config = dict(
    train_examples=39062,
    drop_path=0.1,
    optimizer='muon',
    muon_scale='original',
    adamw_lr_other_params=0.0018,
    batch_size=256,
    lr_schedule='cosine',
    weight_decay=0.02,
)
Rows from block 2 of a small sound classifier, named by matrix and row number. Rows with one number belong to one neuron. Each number is 500 + 25 x the weight over its row's rms, rounded and kept within 0 to 999. All counts start at 0. Numbers have three digits each.
After each neuron's rows are labels from the 100 clips, of 14848, where the neuron reaches its highest value: "responds to" is what is common among them. Only what is clearly more common there than usual is listed. The data: synthesized solo parts of chorales (CocoChorales). In brackets: how many of the 100.
# fc1: MLP up (model.blocks.2.mlp.fc1.weight, 512x128), inputs 0-127
# fc2: MLP down (model.blocks.2.mlp.fc2.weight, 128x512, transposed), outputs 0-127

fc1.451:500519495522467483528490528513496505478504496532554494510508465511513494520533490469473506493493473485487509521486532481497579488520507490500515464515489503518503530508494510533505557457481469482505500541479511492499480524504465474462518523526484537534514464562564509507481480524489510497486491493466502463425469494496506504515489498493513536466550501534473491495535463511501455475519
fc2.451:517533498516546514516481508488491493535479474485509507496498486490486531522485511491531491497529504503516527490466538479465460490477553508437500458518499441514503531476520502515529520528507510504489521485498456508511443506557499498506529497493518480493512507438483514519501482465487516520563465505511468492507442461507486506494493476512549505484482517539488519442483525493496548521507
responds to: trumpet (100); note E5 (50); note G5 (37); note F#5 (36)

fc1.348:503516476482484502500440560481470460523558501489535506566521485493522457510477494498513514475521486494460514512511486479510500519500511466497474519513545511526492485523509458479507430480477469497510520501514527520498508534533535545504447511525464458489505488535487500510527504514475521490517493479550476498570477496499498479506487496480494495483553465480525482513486501505506481487505
fc2.348:521510495520496502477495494493482498517523502472557538468518495473508481466480464496448491461522506489485447468480446509541494503475536515515482507517497459534516461461514485519460486494493474512553511485512522533493496483533526546506463488552484512512485464527531458512475490483546488492482493531528543506489497491518537492535514491480489538499498463490531546521521500491490493455506
responds to: oboe (100); note G4 (43); note A4 (42); note A#4 (38)

fc1.201:463501477522440440498525516506489457513461514504541481480529502522501481485523508491486435473483529484534490468528530508514513465529491504494461500493492502492537492495517502501510506536542521529462555498521480539508526488517499527551478542508492476522510518472464557484490505483517464472472477503500465532500509509542494517508477476459512490492539542506497516480479509470474502527510
fc2.201:520530551448482480530487532483489490490531488540478504490476479500476483467483481503536482569433471481540535492526506504488472497484494542538523499488489516497497483460482514504496526485533538512474456539494521545536506514497486503519531453519509493490493531453512490505486470505531508462479510446511494463500494475456508520513495492508489508473493480487521519527519482534502493551519
responds to: flute (56); oboe (44); note C#5 (35); note B4 (31)

fc1.417:512521523472522530488513498487510537510476474488465525543504466542506521498482497481501500524559481512508512552505515532502491490522479497510445487473544552469516543504469512473493547473542454494508484498500529515504493526515494526479475490537531527516504481462517493488472480507484514440500499488521515523461499457477523534482456541486498454484512476486524475472460519510477522491481
fc2.417:495514494493527491476520517512453528497536501470455452517478460511496503530483494496534512527499499543501483517505505548494503537496506495505486519437482499485521519512480509489490495513500518508518488472543543461446506499506543514516486514456444490502543493523477561471510485528453516556502490466477521506478499487541493482518475468470550484518512502503492488474480528496530464459505
responds to: double bass (100); note G3 (32); note B3 (30)

fc1.65:525454545497507507539551468481524504493483546497538456504478512513537523477517477538524509478492506447527513510530459502468509474505512488487486446439469523499495497457528471484503504448486492508496483487507537465502537504500461534485457517475530514509523539511511508466500485540505485518549492512550530490497502490500489513466463508492511513476518503508466510501492498509523485539466
fc2.65:474470517520515494520483440490499541523482475484507489500532520539511488464525521562478499509526492502478517513488507476477454472491477492483469470469448516524468501490516458493501486500509521514543514555459512520484481498489498457504496460474550521476512503503487527503532504516520489507547520526514530497507540537493493466422510493487516500517541493500511489485478506455508499555497
responds to: cello (100); note C#4 (49)

fc1.385:494514484500472529510512531466476485531489514524482477525477530466504538443460525485500563533509483480476481543504474512493523507529495500467521484507501478500527517471497469510485511462575529474501482478488468524516501532523498481483520515509478507526506495480468508498528439481462474508494490476492506490506498540501492496482567569470477515486520507478469546480499504493505514549503
fc2.385:525492495512457487510467484487524499477493509489488490484491497463544541541531455454477555506476473491471489494486536500538469496479488562484468509501514451481503489482502482512519497568490468494480534497511537524551502495497472502490492502518513472505508527454540475515516500496472473515486501522511543480506484453529546491472515494511541521546505500516468506472514473508502505538460
responds to: bassoon (99); note C#4 (51); note D4 (40); note B3 (36)

fc1.315:533522489476481467511441493496559488475491498525494468517531480524494523478516495464474546446449472523484494461526474541521507500514513523487498518503534489532498493507489516531493484497514504493547500523502470489527491525533481502499492478503479514507529481450480513469524526495468520555526484444520474540491498490530459519468481535540527525479522517527478482505494522496468492463533
fc2.315:495507546495479523465557470492497466469514509465511472489496515499488531543511482470495522503543503526516465524487462501483546485510519498451502512515514481458531510458522523504481498518511473493525472512507485501439482499535497494521509484469465466526503512543478448517521527460549535483445485517459461489507497485499550504511512511494475490503473535487520516500512509512524527479545
responds to: trombone (99); note F4 (48); note E4 (45); note F#4 (39)

fc1.15:499530454489511509506510499469530475507480475528486526491520492496517522487496484517534489493501494496539495492474487512510496493486539528532460509516503498481518520485536553505499518537477535482472522512479470502463526480534554478493519525481443492530488519539470485541510553483477465495526516480540488460485501536497490498470427472507488441456492521467472526501475484541491524515513
fc2.15:519468490473506512474456459475503468501501507497455487470518498538481517490486501495486455455502494535493521489494509484474515521483527487513526522536528506492565513511519480516486534498534451549494468521532520530493486498532544497461531495453505529478521478507493476461508518503552508502528506461485498478481528535494509488481545479523458477546452547498494505488471525468514489504498
responds to: trombone (100); note F4 (46); note F#4 (44); note E4 (33)

fc1.373:489519487481494469525455516453524482511516534479512544532494497473499519492489486500527520483487481479495523546474501505500518481484461500493520505514528509490492506534484494513434521520505452518486477508456502538456475481496511510495492526492518517488496465493490445540524503501514525540533586439508502464507504505508501503474474431523493505495530490521500485496554500524479524522526
fc2.373:514468477539508456511473483481490530541533478447483516525485456496510502519446500478468491490488526483511486459497456545479501487473573493491515540505492502538502491491506442484525453460499523490478548508514486500480475533523522518532503496551536496484482498485536508514487467509484515502513496485491534526530510477484487489494543500467519495517535528515509525514469527465479531483504
responds to: oboe (100); note B4 (46); note A#4 (36); note C5 (30)

fc1.298:501470470441487525527496473466561490480478527517525500511495516532522508459533478474465514460486476486493488464516451488517530508509514497473509477536527482469489521487517480470496530468566509483540459510536513492507488528460512512494490481533486488535519514540520470471488521510532521505542512504493461487507464497492500500468513550550482536503512528500507482516512516494484544474524
fc2.298:454482489470512492483519449512526495504487514520492500496543487474517527534449502529485504472485523525535472498479479500473522515489482517455516532471493481462464541489516519528518508508516502507548474503512464497450500538510491477518521533494496482527482522530473485507504513510517452431504509488543468545486502472548508463530496528462501459510526525523524492454527508497496486484534
responds to: trombone (100); note G#4 (30); note F#4 (28)

fc1.136:506483489520549491488483515496506487489534531491478481551498470511511513542539464492494484453497526500484511528478470508523508551458469475479498497473471547466521507474478580472529518516487542491529484488500456480459497488520520513516472550473510484490509524458501480467502504501504552515502556520491503493474504479505500531515511485449505463527508472476503486516516488489523499528466
fc2.136:490491487494479541485516489497468537541551462517510501518490549479525515513493467481506495483510493493521468485518507488535508516508507472456492529493478546519495510518504499513488508520462467459478491526472447526480476522462501541481519509527515484529479476508530515465504486493476494532497457466499500473577524523532489461424497504549498493504481503513503490482506502505491544548470
responds to: double bass (71); saxophone (29)

fc1.163:486538476520481539511484469485501503534485526510509505533519517512501463512517462467518488508511488474490474520483487465509464474527468513474482486465500522478458471552547462527512525470539444502518477523505520511478498522501527469508503523488513517476462542488490501497477509454474486514495534506496500486502482483483562521563503484490520578520470505486478514511511483476508530536534
fc2.163:477493503476535527443465516465504518505513466477541531484491468491517488532488485533506480499484510455468459477492511502506514515476548509501449468490501485498498497523528469544499515478489505492508526537521493513462503523496436522486494513510493508540515531521498502448492490536509499500562507497492490454499507495541510467482504480509525491455518451518528511466519553522515544465527
responds to: flute (100)

fc1.167:511469468514504502520517526490470459491517527555414496496471509491540483502499496500505468523439517494485493506495496482496503444495518514491535493503524472518533487479505524514503502481518484469509475443523518469524480511538506522486448491499476553485494497498475511524461487494510456482486480517512495530506552516523493535538494534520545508493516478552488502529472502487483532468530
fc2.167:512508497520532513543507494510510452502475505525496477520533485522490466464513488467503478456508537467548548481503498525503503515522507464493478503511492508487497493510448511476514486483495512501511507556456512552515486503508442528523509482520544474490505502541530540475539504458463471473503501472475527501507493509542489542448479475501517437492477478490519498515457500537496518492483
responds to: trombone (100); note F4 (67); note F#4 (36); note G4 (28)

fc1.503:511528522495500486480485525522491509527535503502478523519489475467536539465495463507486506523551474513488552518519533510539511543535529500505467523481475542516506464460520519475480507500488526552464470513513500487535465519478501505498472454457491478478492476512474532452526519516508507491456498461462492520459438512450486501482508548501514494505465509505531512498481502498506522496481
fc2.503:490484455481543534425529514529472492466457476488512473495479477510449530500565512486489507495528479516481461535516492472480493517525471489490521537478490498504511513500490504552467546482485462518508513502486469507497525472535527506499509526500481469494466544515524486553500447499518479501483487522528524513515516504488514513487517503488532479501523496487502517513487429493517501554485
responds to: oboe (86); note A#4 (37)

fc1.507:529525460483515494535497521520512496511496451504547470462489491522529475511466523487527516479512503482539461498465487503499491523485499520525498487527470531539488463525499486510527490552478504510521496490491473515530480448460513450499502531494517516531531496469480502489487509490452489525539537479514493490541445523457530487495536447548496450476506514509523496476536497493472476510505
fc2.507:506541467466533480490502509516471483479506498508512506497456476474493507460464488495520536473550541514445502488462553505493501500473517512482521466442542509534510477523490504500536527516470521487523481561500511468473463470475480511492499520495474474493531502469526482468492511512521481458478489500465513543537531487544492534554529466493520522494488531483511519520487485512503491499512
responds to: saxophone (100); note F4 (35)

fc1.172:491489496478542494528520492522479492481539528515479521506503484519524544549487483511527494528509462533468492498491490456487492521510502512438507477511528498531497475488519505497522462512520473522495526447500502490512480524550487519447446506509524544450508478507503520501480496452498470501491481523478523491501463495449532541520483505519458480521444507533468520509503479553510479484514
fc2.172:493470539523528518495474538485531469508519508469503454522527526504482475473528507493503497496519460478516514507505520476502486468505457468500480530480486484504528541509507479542503476499523462489512513533534523487490521558473519506466467556452504511465533442519503497497548494511498484477522521506510503509516500510538524536482499518534484447504444500512506494509486481476430467505492
responds to: flute (100); note C#5 (60); note D#5 (46); note C5 (37)

fc1.232:517491511500494494526523493509461487492462482484489547486521509522545501472536502488472518534517518474525491498510491472512465515464452411509482487484511507479460510503489573507531510495504530477489493533478546481538486500501547478534513505502528524464447535510521464479501476516528516513534474514513475502483504470496523513523516495512518471473523539498479496453480496525466474483526
fc2.232:517494511531507528501496549523513442526514514519471516532537521493479497513459513539522499457473510509506505472441473491488532484512533533516532492502500517519475500505484490512471509503463505483465488536497471508483514513512545484520495541449474519498482515470504506457514537413474490521465492511511502460502502533536497529484465484522525479464493491505525446518514456499534506496502
responds to: tuba (100); note A#3 (53); note C4 (47); note C#4 (41)

fc1.457:516499494447521443541513500541528536511505454539496442514553451482508536489484447479480480536498478517498481487501522502465509523497490521515519542492522524510547496505532534501467508509514504493512528474488507485504506475469499505498467497503508526499480513429442514484531510504515542500502503512486516501490489489490550484505475491497555498458513491505483445509492519525531494473493
fc2.457:495525514570465505508493489545529471517501485514492497489514514449526466532520496505486475484513508533474508477520523510498501497459492454520491513479524505450554498530517524495509504451491513506449497456507520469487483516519494504517490477482494517505520464514506449523468453489491499512503481546489493501572516490518453498506533480492509499524469486473552507475515540489547502456508
responds to: saxophone (100); note A4 (28)

fc1.278:518492516508489497516469511521509487477466497515503474516474537485494501480531515484479477421495507506506488481513469508520506492499510497519505472507524520544504469506487506479494518430472490484484434517499531478465547503548509493473481464460474492482473517513512516535537498524518492526534488539536511506481509519484516467474512509461545534518563512526502466459532479543535491507479
fc2.278:541495518500475491481505448475487530550512511521524473518507493481447444494506527551535494466537487481539484502437479490507535505507516517488522523514540531544474494496462470507515484531494542466534504471462520476498462494466501499508523426495503510477526494477517530493496500500451511484510496504491555527486487524525490496468478473517506515478521509483506462488532523512502502494495
responds to: cello (100); note C#4 (43); note G#3 (37); note C#3 (26)

fc1.187:497548529536529480541574528495521534494484495506466495475448504481485480525501497485515521510523441514473494507516489483487479505496462506527480543541445468500519537536522474501499496492493450516505517534454496508544490541439515551475531505515482493491507502492508510555526526492491457476512529515482500514513521483491480509475483505517477484490466511491481480502494518472520474476499
fc2.187:471507490478478544557469508492507477457524504523472516497464517508564472499511521483536489534479533528508530542531517467508503475497480441534561482509522533531509506521517474533538517499506501484503486498493484524500499476489503535487539528476475488514496515502546479466487493499491460489537509448523474508502495515484491503501506517528464483500518474496504487493445486510439453471501
responds to: flute (77)

fc1.37:469508495529552478489477474513473533497510526544486521526496509557509491487497520472490491510481526536542482520539504496523502482524493504474503504547476480488456551494455501466529456480546496492519496539487466499524497502520530539515451539480497524514486489495478512471467484474448487436472492496494530512545503503511507482532453482484496501486510495485469508503467489530545489509479
fc2.37:476536515509469488510497485501519509493513489483493537506527513492528494473494505496555485505476501564528476547539524506465498494490455464505501547454509485488471531506478518512483529465498492489497432507507473527497498533465512555492507509461475488491555471470509461502481541519524553515526487507546494479512484519539481489470460505498533456520502497492501465466497519511496477480490
responds to: flute (95); note A4 (31); note C5 (28); note B4 (26)

fc1.500:505488501520491507463514477479459519521511486492515539500455539495521509484500462473486569514527491478519484511507488533475490505496497518471534483548480496494491507501486497531489516513526526503496472510466473512553445495511505513505493498489526532500507480473505492528500506465469477534476474528508487503463535490476551481494555536506461510488547441444470471484490492491524485477562
fc2.500:484506519515479519500491554507522515517489509504429497512502512456527530527502521499481516476477495486483505525484507494543455510476480502493505499498543472461538480491453524477509484496506501532468513544545523513533498472464477506485496500518499449473523504474493491493524482514478494500478467510515553486491524473513487496460553511516521500524507494471503568533547476503452496473439
responds to: bassoon (98); note A#3 (68); note A3 (40); note B3 (37)

fc1.493:512493519502479458558492482506497529484523512502529478516444502508524483488488494510527513525502505493481478478430484510471524453482498467526523473490466463518517511484530501482505522413510487520514496511500526497505448503474500485487547512537477514497467512518519536497494480528515488509485526519502494542492463501522492496490474554479511530460541487496479464482520551534550509493514
fc2.493:488531503529466525513519509503528503534475505500493482499483448522549538546535509505538490477532506477482570503505525491523471526479528496491478445504456539553532493487487555496466471512452496511502481497479455477525473545520498491503504522491516522509495470473494453531515485462434524512512495484504540484496510492487457505485510495495474483476488512514478510477474496507498507521515
responds to: trumpet (100); note F#5 (49); note G5 (47); note G#5 (42)

fc1.481:518502493515478509491529512543427492495490539513549503498506500514492484483513506491507474520492548466509468419514469488543492520500498478528524499460518549485544482504528483514472499512525493504510535477486473469517487494536488486487519464511470498527507504530547517501531512474476504495491489496514470465454503505517528495486491539557545485521488516482484458493440477502499496532468
fc2.481:509493498520491469481504472488529476472492524519566467497506502489500498522542499517513508526465479436519511460491495489534483478546471451491463508512478501496461487500507497480509514482425496489494492467504503536516532471487562507466522486503480506524537535488462515526509493516514483488518499500497495487512513534494515487483502491515480504483466574508565509529491488478514462516556
responds to: tuba (100); note B3 (50); note A#3 (30); note E3 (28)

fc1.327:498501464467511500492531511550459534518515498508488514467511530507497548472498497482520482496463490509518494491487500467486474532436454528523488508532528544473484542476516522514489489540522483536525518496565548434493491537516489503489455493512505494538482505490470526496545503497477502513499499531488491546513494459478481485482505489489533527465473509498501490506502507447482530470476
fc2.327:513520473523529490540485525508448463501479520499512490496513525564483438505469541480460531466515519523528489503548514490500469495524508508486540519547480533491505566533485484467504503496480489510449515490468440478498514485504472513498466480514492497472503510502508472528529532493538510498512498500462526516502520535476473512492498510478529515494500440531463503485489482478521469490475
responds to: saxophone (57); viola (36)

fc1.155:505473515504503489497544503464519506499534517518524505481489484526526474494524497489494492495538487537452471540485487475533517500506499494537480491468425509507484467498460487538513529501505510471505477523480466506500500487490506488498428552473527551497507523505498466483495515538492526485502509457478515492489536488465503497553531480539469465557524490491482504553496480496492511478450
fc2.155:460495532522503499479496506477500578516526522459483515507515511518463440504533490498481520529524519496514492516490482468565492498438476513473524522492541528479509512465493512482500511504503483512488462524484505504486498522458534505516468494530522491476509505450531502504479499521509510510492479426545503479541486486531499465516506565487483492511485492499533509498528452476488500483465
responds to: horn (60); note A#4 (41); saxophone (40); note C5 (40)

fc1.22:497483483493490504484478512493476504463477482500494498561489512539536497488517481492460472494521522496495469508486491532515482521485506531526503480546447466542522520525550500516467497487529442473464483495467492490517514496480462515514511467526512499545521514522477468494521534485488476503535498511525501516510495538499459480509534541514515470483513407468523484505480551523507519495479
fc2.22:511516532509511461463525491476523543506525470468476476457494513471510550519478498495500474503516509439525531492517484477505471498494503487484481490522543494477490438535482502495556527497490483491520519496507560493520481521513485502478507527504475502474491494497492548511508459516502502444467472513502522496491501519527491510528527513498519509549465484492503505556478438542503476513442
responds to: trombone (97); note D4 (32); note F4 (30); note F#4 (29)

fc1.319:488465482471468502516458496509499525495558529509483497475532516484479494522504509519543540510541479424517542514498470484521493491485490490499453503480491501507525510467488474477499504503510493488476481500536491509553467513521497433489513544456557540512508493470485518497504488518542527533512478477468506501489489529482497506534491499474528494505501479529509513540513510496494494506413
fc2.319:514513489476518503500514508496482501501469505509524523513488529485503503495505504488522480479512475479495471479532513507507518467536474473544485489487490509542552491504487539513497532474434478507555502497472491508524513475461503469478499495562530484503497510495486480467452543494447517531532473519546533530477482527480539490447486487473459483496470470504545518529473480487522557502500
responds to: bassoon (90); note B3 (45); note A#3 (42); note A3 (41)

fc1.303:526455513497529500508522521506460517481510524522514548479521506501503470515452455481522486517514449556490523505498494463521516496451482479519513463505541527483491477484500544537497535519523497461483491458491497478523473475524514509494539476512493519495517487507510491495540497528495521470476488483535465512465497516489545465477497503527517502443527528477540448504488500475511555521469
fc2.303:509496469546488488504525500535488506463500506530495543479526504494460497536467518549502530492501499492536506462522479502551477476526479435494497504490506504492489504499484539531515463492452460529482525488472509493536493533508540464450491511499520497500522501467510478519476495500469495518486485488536472496487510540539508452486486516537533505486523501544484488508510438464523458492542
responds to: tuba (100); note A3 (53); note A#3 (42); note G#3 (36)

fc1.386:518523488495526524496507505499490509481500486542542488551482523543545515470512501471522531520534508463472536500525483472493512499516489480484513508507525518504474523493534480455437486482432489493505484486520511491505449515517492513527519501548446490481517485512519473460495532513453509477507507473503510487482507530515502494490500510508494506533459542485433486490567451489522505507520
fc2.386:523507498525481508497507527444465515513519494490527497434491486536479520505492524477485465574504485512516552503437513493496484513482552493469524459553518500529491479488493510530514521510478514493541496512503493468515485531484485514481522547502526478483487514496507540510460487511487518498553477527493491515475447512512520486500500516520476491453512483501457458475473531494493453484506
responds to: trumpet (100); note D5 (56); note C5 (31); note C#5 (28)

fc1.152:473510520492518485505511477497548521505523442489508488495521484475527527493483489449503525479521474508520487598537501511539495502470456495498492501467529489493449500518469561474508485488548519479463499532510504518495457511478519479483499470502468524500489508512563518486520493507511495495486455520511520489500494516484483523558554487493499507489471546503516474500510490522465474510496
fc2.152:519499468518510562494515559468460474484466491486474488500467517526516468546505471548492519531517511479548501468487512510484472480448500524476516502485501510499496526490513521498511484485481473531516529492488525494519522511504480493572480509478468504455512479495461504492495556506517484524497475544512531448509480508494514485500498534496447461483474525480546529479493516462500531514495
responds to: saxophone (100); note F4 (38); note F#4 (30); note G4 (29)

fc1.197:484504504499505541494524508493522496500498496539549536521489519501520507530497535497496486460485499506519543488457474497512482452500467563546501515487504519514499526490486469499479491507515504503524492489533464497480501491498466513487494533474495540531482545499487499537581512502509488472438506522483528515458465484506450488496460459481517512524484516489474500486505541484503485420513
fc2.197:510556497463474470528488494500453537465504489526481570496494511498526462512482480495472490441460521484520523481521548487506482509510518442538493503503495476465501471488518539506484456529490488535527551478539511492517497515487536504506536493520484467535473514517503524502488526508473492503527445501461501470464528502523491524493519487490476507493502543473546500492479484498497471521509
responds to: viola (100); note D4 (43); note D#4 (32); note C#4 (32)

fc1.325:477506548533500446516520510444501489513533521490495478508488489499516492511490502434490497517494497507537525492498461480463514486536508467441507477477483557477511558515519500486475495486486517543515478521457494529513485507492523490492519462474467476504523518516512517533555497528461501490489528491484529488483529523510518479549478507501459494521497503519496494522484513532439445509525
fc2.325:538493470498493534518466530479511519511489479451495500503467509521509502486520461520491488542472469524433530518503501516521482496511506564563526490511495514474447492483476541510526520474533451442503497503495500489484498506470519511464508522459497545458501519468532491495504481506487477522513488523534535533526487463465513534502510495485519520493466509482507507523501517477547493458492
responds to: flute (95)

fc1.4:517478494532518540490502494469513481521542532477520516492516494497523520453462493499552484434459495456472463505507532531477509436504496454490505564535529482505498523502461488531468445479491531501498501497507537526526502519521547525483476494540469501493457510497499521458511523492516494504503540494494533478481486496487492506496471460511523487503495540484481481512494502492516514504543
fc2.4:520523468502522496469473503505508500507498500524515521488542483504507498458476449480526478518521445519518490495532470500500486516518483534522487493560484514529526465464517532507518479465490521484524509494491498465458484507521493488483445506537530507472505506519442460444511487498493474497543512482459513482552520509485473540464525515492449539525512503514501478490554502517507517468530
responds to: oboe (100); note B4 (46); note C#5 (35)

fc1.64:467515508475475530510547533501441472472484510530495497518462506501490464513526511494510496460508519507513491522501504495518460479513518484480525537500465489520501493469513474478517488472515495529506537474585512537528540514508526519493503454474510493512456539523489503522527523509490529443506545493496495482491521455521460529491502515507487504446518521469487523471478537485546509470486
fc2.64:504538500436500496493491541498518481436498451537479505509510517467492504509467474560510469513493554508556533481510513464497498494514489463497543525508513477481492521488501475494511459488506486516540510477523498504557520466506471490483524515511477536500495511484471491493514526508494490485465492485480535546455507460499494516509503505485474541480461514488521481538512470527553490520466
responds to: viola (100); note G4 (41); note G#4 (35); note A4 (33)

fc1.242:503514456501484486554526477497508498523491521535519510513463527509530488493472493476554510523498479495479507537463565528459498475505502488496526485503510507495520503496515521504447496452513511476531508493509511522514481539455527495463529549524456470485507501557541505496489483471523521482479520509496493552525469474553469491530486509487476521477516482483497455481471486483464494486464
fc2.242:497516501521430563526479580452464490488504474510499491499470521498482464503509517499528500513535522493490519548504520502460502497479514497498505473527522534572469507476496476500492508525469517491552436490480479462525519518501473462503511554525524475491497507508488472532488480481465510526505497534499501497500500478513467486526476522521476508530496497487476478477505493537515473517482
responds to: trumpet (100); note F#5 (68); note G#5 (65)

fc1.59:496496510516500475500539477511552519496508489477533479515475473537495546494507481490542504496488516446545496486461500498468496474511511516484515473492476511520532515476555502487516533464520490501524505466475522501490484488498526465491470508462518483500482550479475531492483533522479506501528491480494572499524471476485460482420505498481487520541518457506522462496511515491526528548476
fc2.59:446493529488473502518474498484478554483490467511506486489479453507508509501515533544510486500499450490470471524513489493490483492475477518505508466509490504493475490471539484489499453467461495516543494511500462506535479547515466514521503513505478497486453457505538499526494503497472506505551528529505522461552528574528485497487492491484503489534552523495502513506467522466499524542537
responds to: cello (100); note G#3 (42); note C#4 (40); note A3 (31)

fc1.497:541516443520494509511530506476469503473477532552562505506501484522520506466456484479548523499507490443499481526542522498479525511464510507494515521489473498481510538528488477517490499495419497506531497468504512512506503551501505477484510510525469463485491513493513520484502483520488526514492492496493533503532466442541494533517496500475498496538464522511460518448505460471501495522484
fc2.497:490563471540506510508492487483482520474490441506555513468495494557457518509503527474505499507527481478531498519475541470471524499501515526482489416543498523492489476502523489513507544524464541516506468505509479499481474508539525512471502513504477488489527473507527500543464495552465532482521469502461480504469448500506511501487488520514506511497462476512465470500509491511518505500514
responds to: trumpet (100); note D5 (58); note E5 (30); note C5 (30)

fc1.56:536537497493492508540542498503460553518526484515555489488484480505481457516525558434469517455486523504530482482513477503508523510504500526462531459495471515528505471536482513480484523514511456469502490506496501529475507451477500480492498492518501512499503519496538436526511487487499493516486526482467496468530505457466489503479482481535525501521505518537529499500552478515486473511537
fc2.56:528520482498545481504522531492491518512524500474498521516452530492473503499495490535470501496530527535515554510511467510520501479494474502513545475532476481493492500538461493521549511503540547503457467507486573491472484511457527504487481449512452470487478456489459524504487516503456520443512506500559500517508460492491478491484489510517485534493487508517514486500515493484491535488468
responds to: saxophone (93); note D4 (34); note D#4 (29); note C#4 (29)

fc1.26:472490484498542504532502474521537484481525526485527495504481522521464514502499503548545517523487558456489504497498513489451505502492545489498491481491522519516516488516491489494556509464507513501511479479462514464491518510556492461483484481487535484492518493472516484470479514532498472561506445528479502483501504458489518491471532456469512560531534485514493482493470457496509468497456
fc2.26:471501503497508480484471499520427518502522477503530477542489483543532533478512513520480474456463469492508473465508509499494509512522527540529500463467484498531486508485535468476462486482487509521529469496481470504501450494473516519534471497490497522498474473558516518504511506498500451526564574469521526502498508523513500534458499504503513479539510527483497468496523480483507535511495
responds to: cello (100); note G#3 (40); note C#4 (35)

fc1.144:499486488498504526467521487499488527503538526503513512494514502535500557524469495463517523455519511540456500474537540537499506487523501500499487527469482488473455491513497485498495512452509458501504512549493549485481541486491542545496459480509502473532450473500515487472531456512447496497484493517536482514494487478508530473496533494489505492527535457502499516515557530471459529485503
fc2.144:496545464459530485509485510512484486537486500544515509480501502544505530540494455542524491511455515510515481490517500489523467516520525504448497475460489493486484482572459512502512518465495473504531532504479480500520517452479541517480494531471478483479512535489478495494454552463504522508471475499483473489478505511517501492524471510537530457486519501520526493464511535521482491555505
responds to: flute (99); note D5 (72); note D#5 (37); note C5 (34)

fc1.49:494499502510485497513492535505458477542511478506552484563503493529483497478506472514490511510444474506523475544480463480500456479487533552525524517497502517501488458520471497466520501508497501530507502441478593506523497463463498488475467509493488471456511533513504495492542495505513501481489516469512483505498482544511492523500453496504526518565513483486522487500496512502488503473469
fc2.49:475520512489499469512529516510562513515520463489560524484503498471539434504528498444512508502473508475451491513478502510483501528533502516486505482548505483460521491472535458508508483471526492490532502463508535554499502508505515505468498530460525449509459496519468495522498476478511518510541508487524527521510561496483491491485509482489482483471456480477473496531492493534487484495539
responds to: oboe (100); note C5 (68); note C#5 (44); note B4 (32)

fc1.162:482500543488492465477497514543518485490520478531480499521463476521504477500482495499465485520569510493524526535525502520498497458522456531496503474498478540555526476486505466483511540525520508515479457492492481507523502501510533495515527486494527511547470493469496533550484486510474441517480492473508517473523489546442458482467499508500480469489510513499467480529492543474496534532495
fc2.162:494472485492487486470534516483468499467500484467512467500497486457489558485511474477521469474490517477474500560507516476477510482476469519499560551480485528485473553488464506501489539490507469509495485500525540504534543531493499508492521508516507480492482531500534502527514499483502497463462490513556520520489534490508525469497474509464483479526505542528528526498458464461536467531518
responds to: oboe (88); note B4 (48); note C#5 (41); note C5 (31)

fc1.335:475548491494518502529522473505497585503511532564500496512505499493502506509485448520505544478487509541468462543508515494504470518511537495485489490520501479501513506494493476462492533528504514460466484474516503487526499522489500541471501500555530524473504500489477464542496518503486510464462480480491513490497519526466462525465482524494423520479496526520496485521477498541503483458491
fc2.335:502472475489470511512522495501494461477502510522496532543513522438509471488543499516489452489548553489511524486501490507532501449491448475520502532550522469466507535550510522487468478527511457519510481501497473509502481512483504463515492474490526490542495495518518473487488485488552496530514536490475467473479490504519473503522501493485504489507502502465479532498538459458543526542473
responds to: viola (97); note D#4 (30)

fc1.407:464490489492474495484504495437481489518503521534502500515517464535485507475516486527520514496567524486503484466448514486512499463514503505494511504537527518463552526456501493551517489546470532492513499525529505500497493521529508485480528515467478525530517488439474485495489521485485508515566546475496504491494477491461525469531445496483489454479509530522481482539515486502515484485481
fc2.407:514475504471500484510513508504533505473518490523488531510496536507529523489471434515457465505529505494496497491546471502496545522510543537493488515483505483495512489477497477471508536444495487534491490478521427485484492505505463472490545564447474485487511513542470476473497484493507507518507481468522440501521484525523499513497519547553486518531491548511498508509489490477486464492511
responds to: horn (100); note C5 (48); note B4 (40); note G4 (31)

fc1.505:504503529488540496479516505529480500488520502455491500503529517482512546441499473483476480508537502525539488527504487480524512516482528483500502459513493483514537497510505501483518562474565469482517537462509487510502508518503495452499462470479485515515475508506518479524457541477532505518487508474478499551470515505511488545466484504471470514472510523505502508502516552530416466512506
fc2.505:456518476474499479487553509489530492486472475493480529511466450508524492500491493470514497496494502490491499475486473532445502500497504501525508534480538531495519512510484528522485502515483485504474488499444499477511549507500472528545488537476513480515505463509509550506521512532454482512483432514489537491505521487520522445462541488537533467530448507495542469498499518489512493540531
responds to: saxophone (59); double bass (30)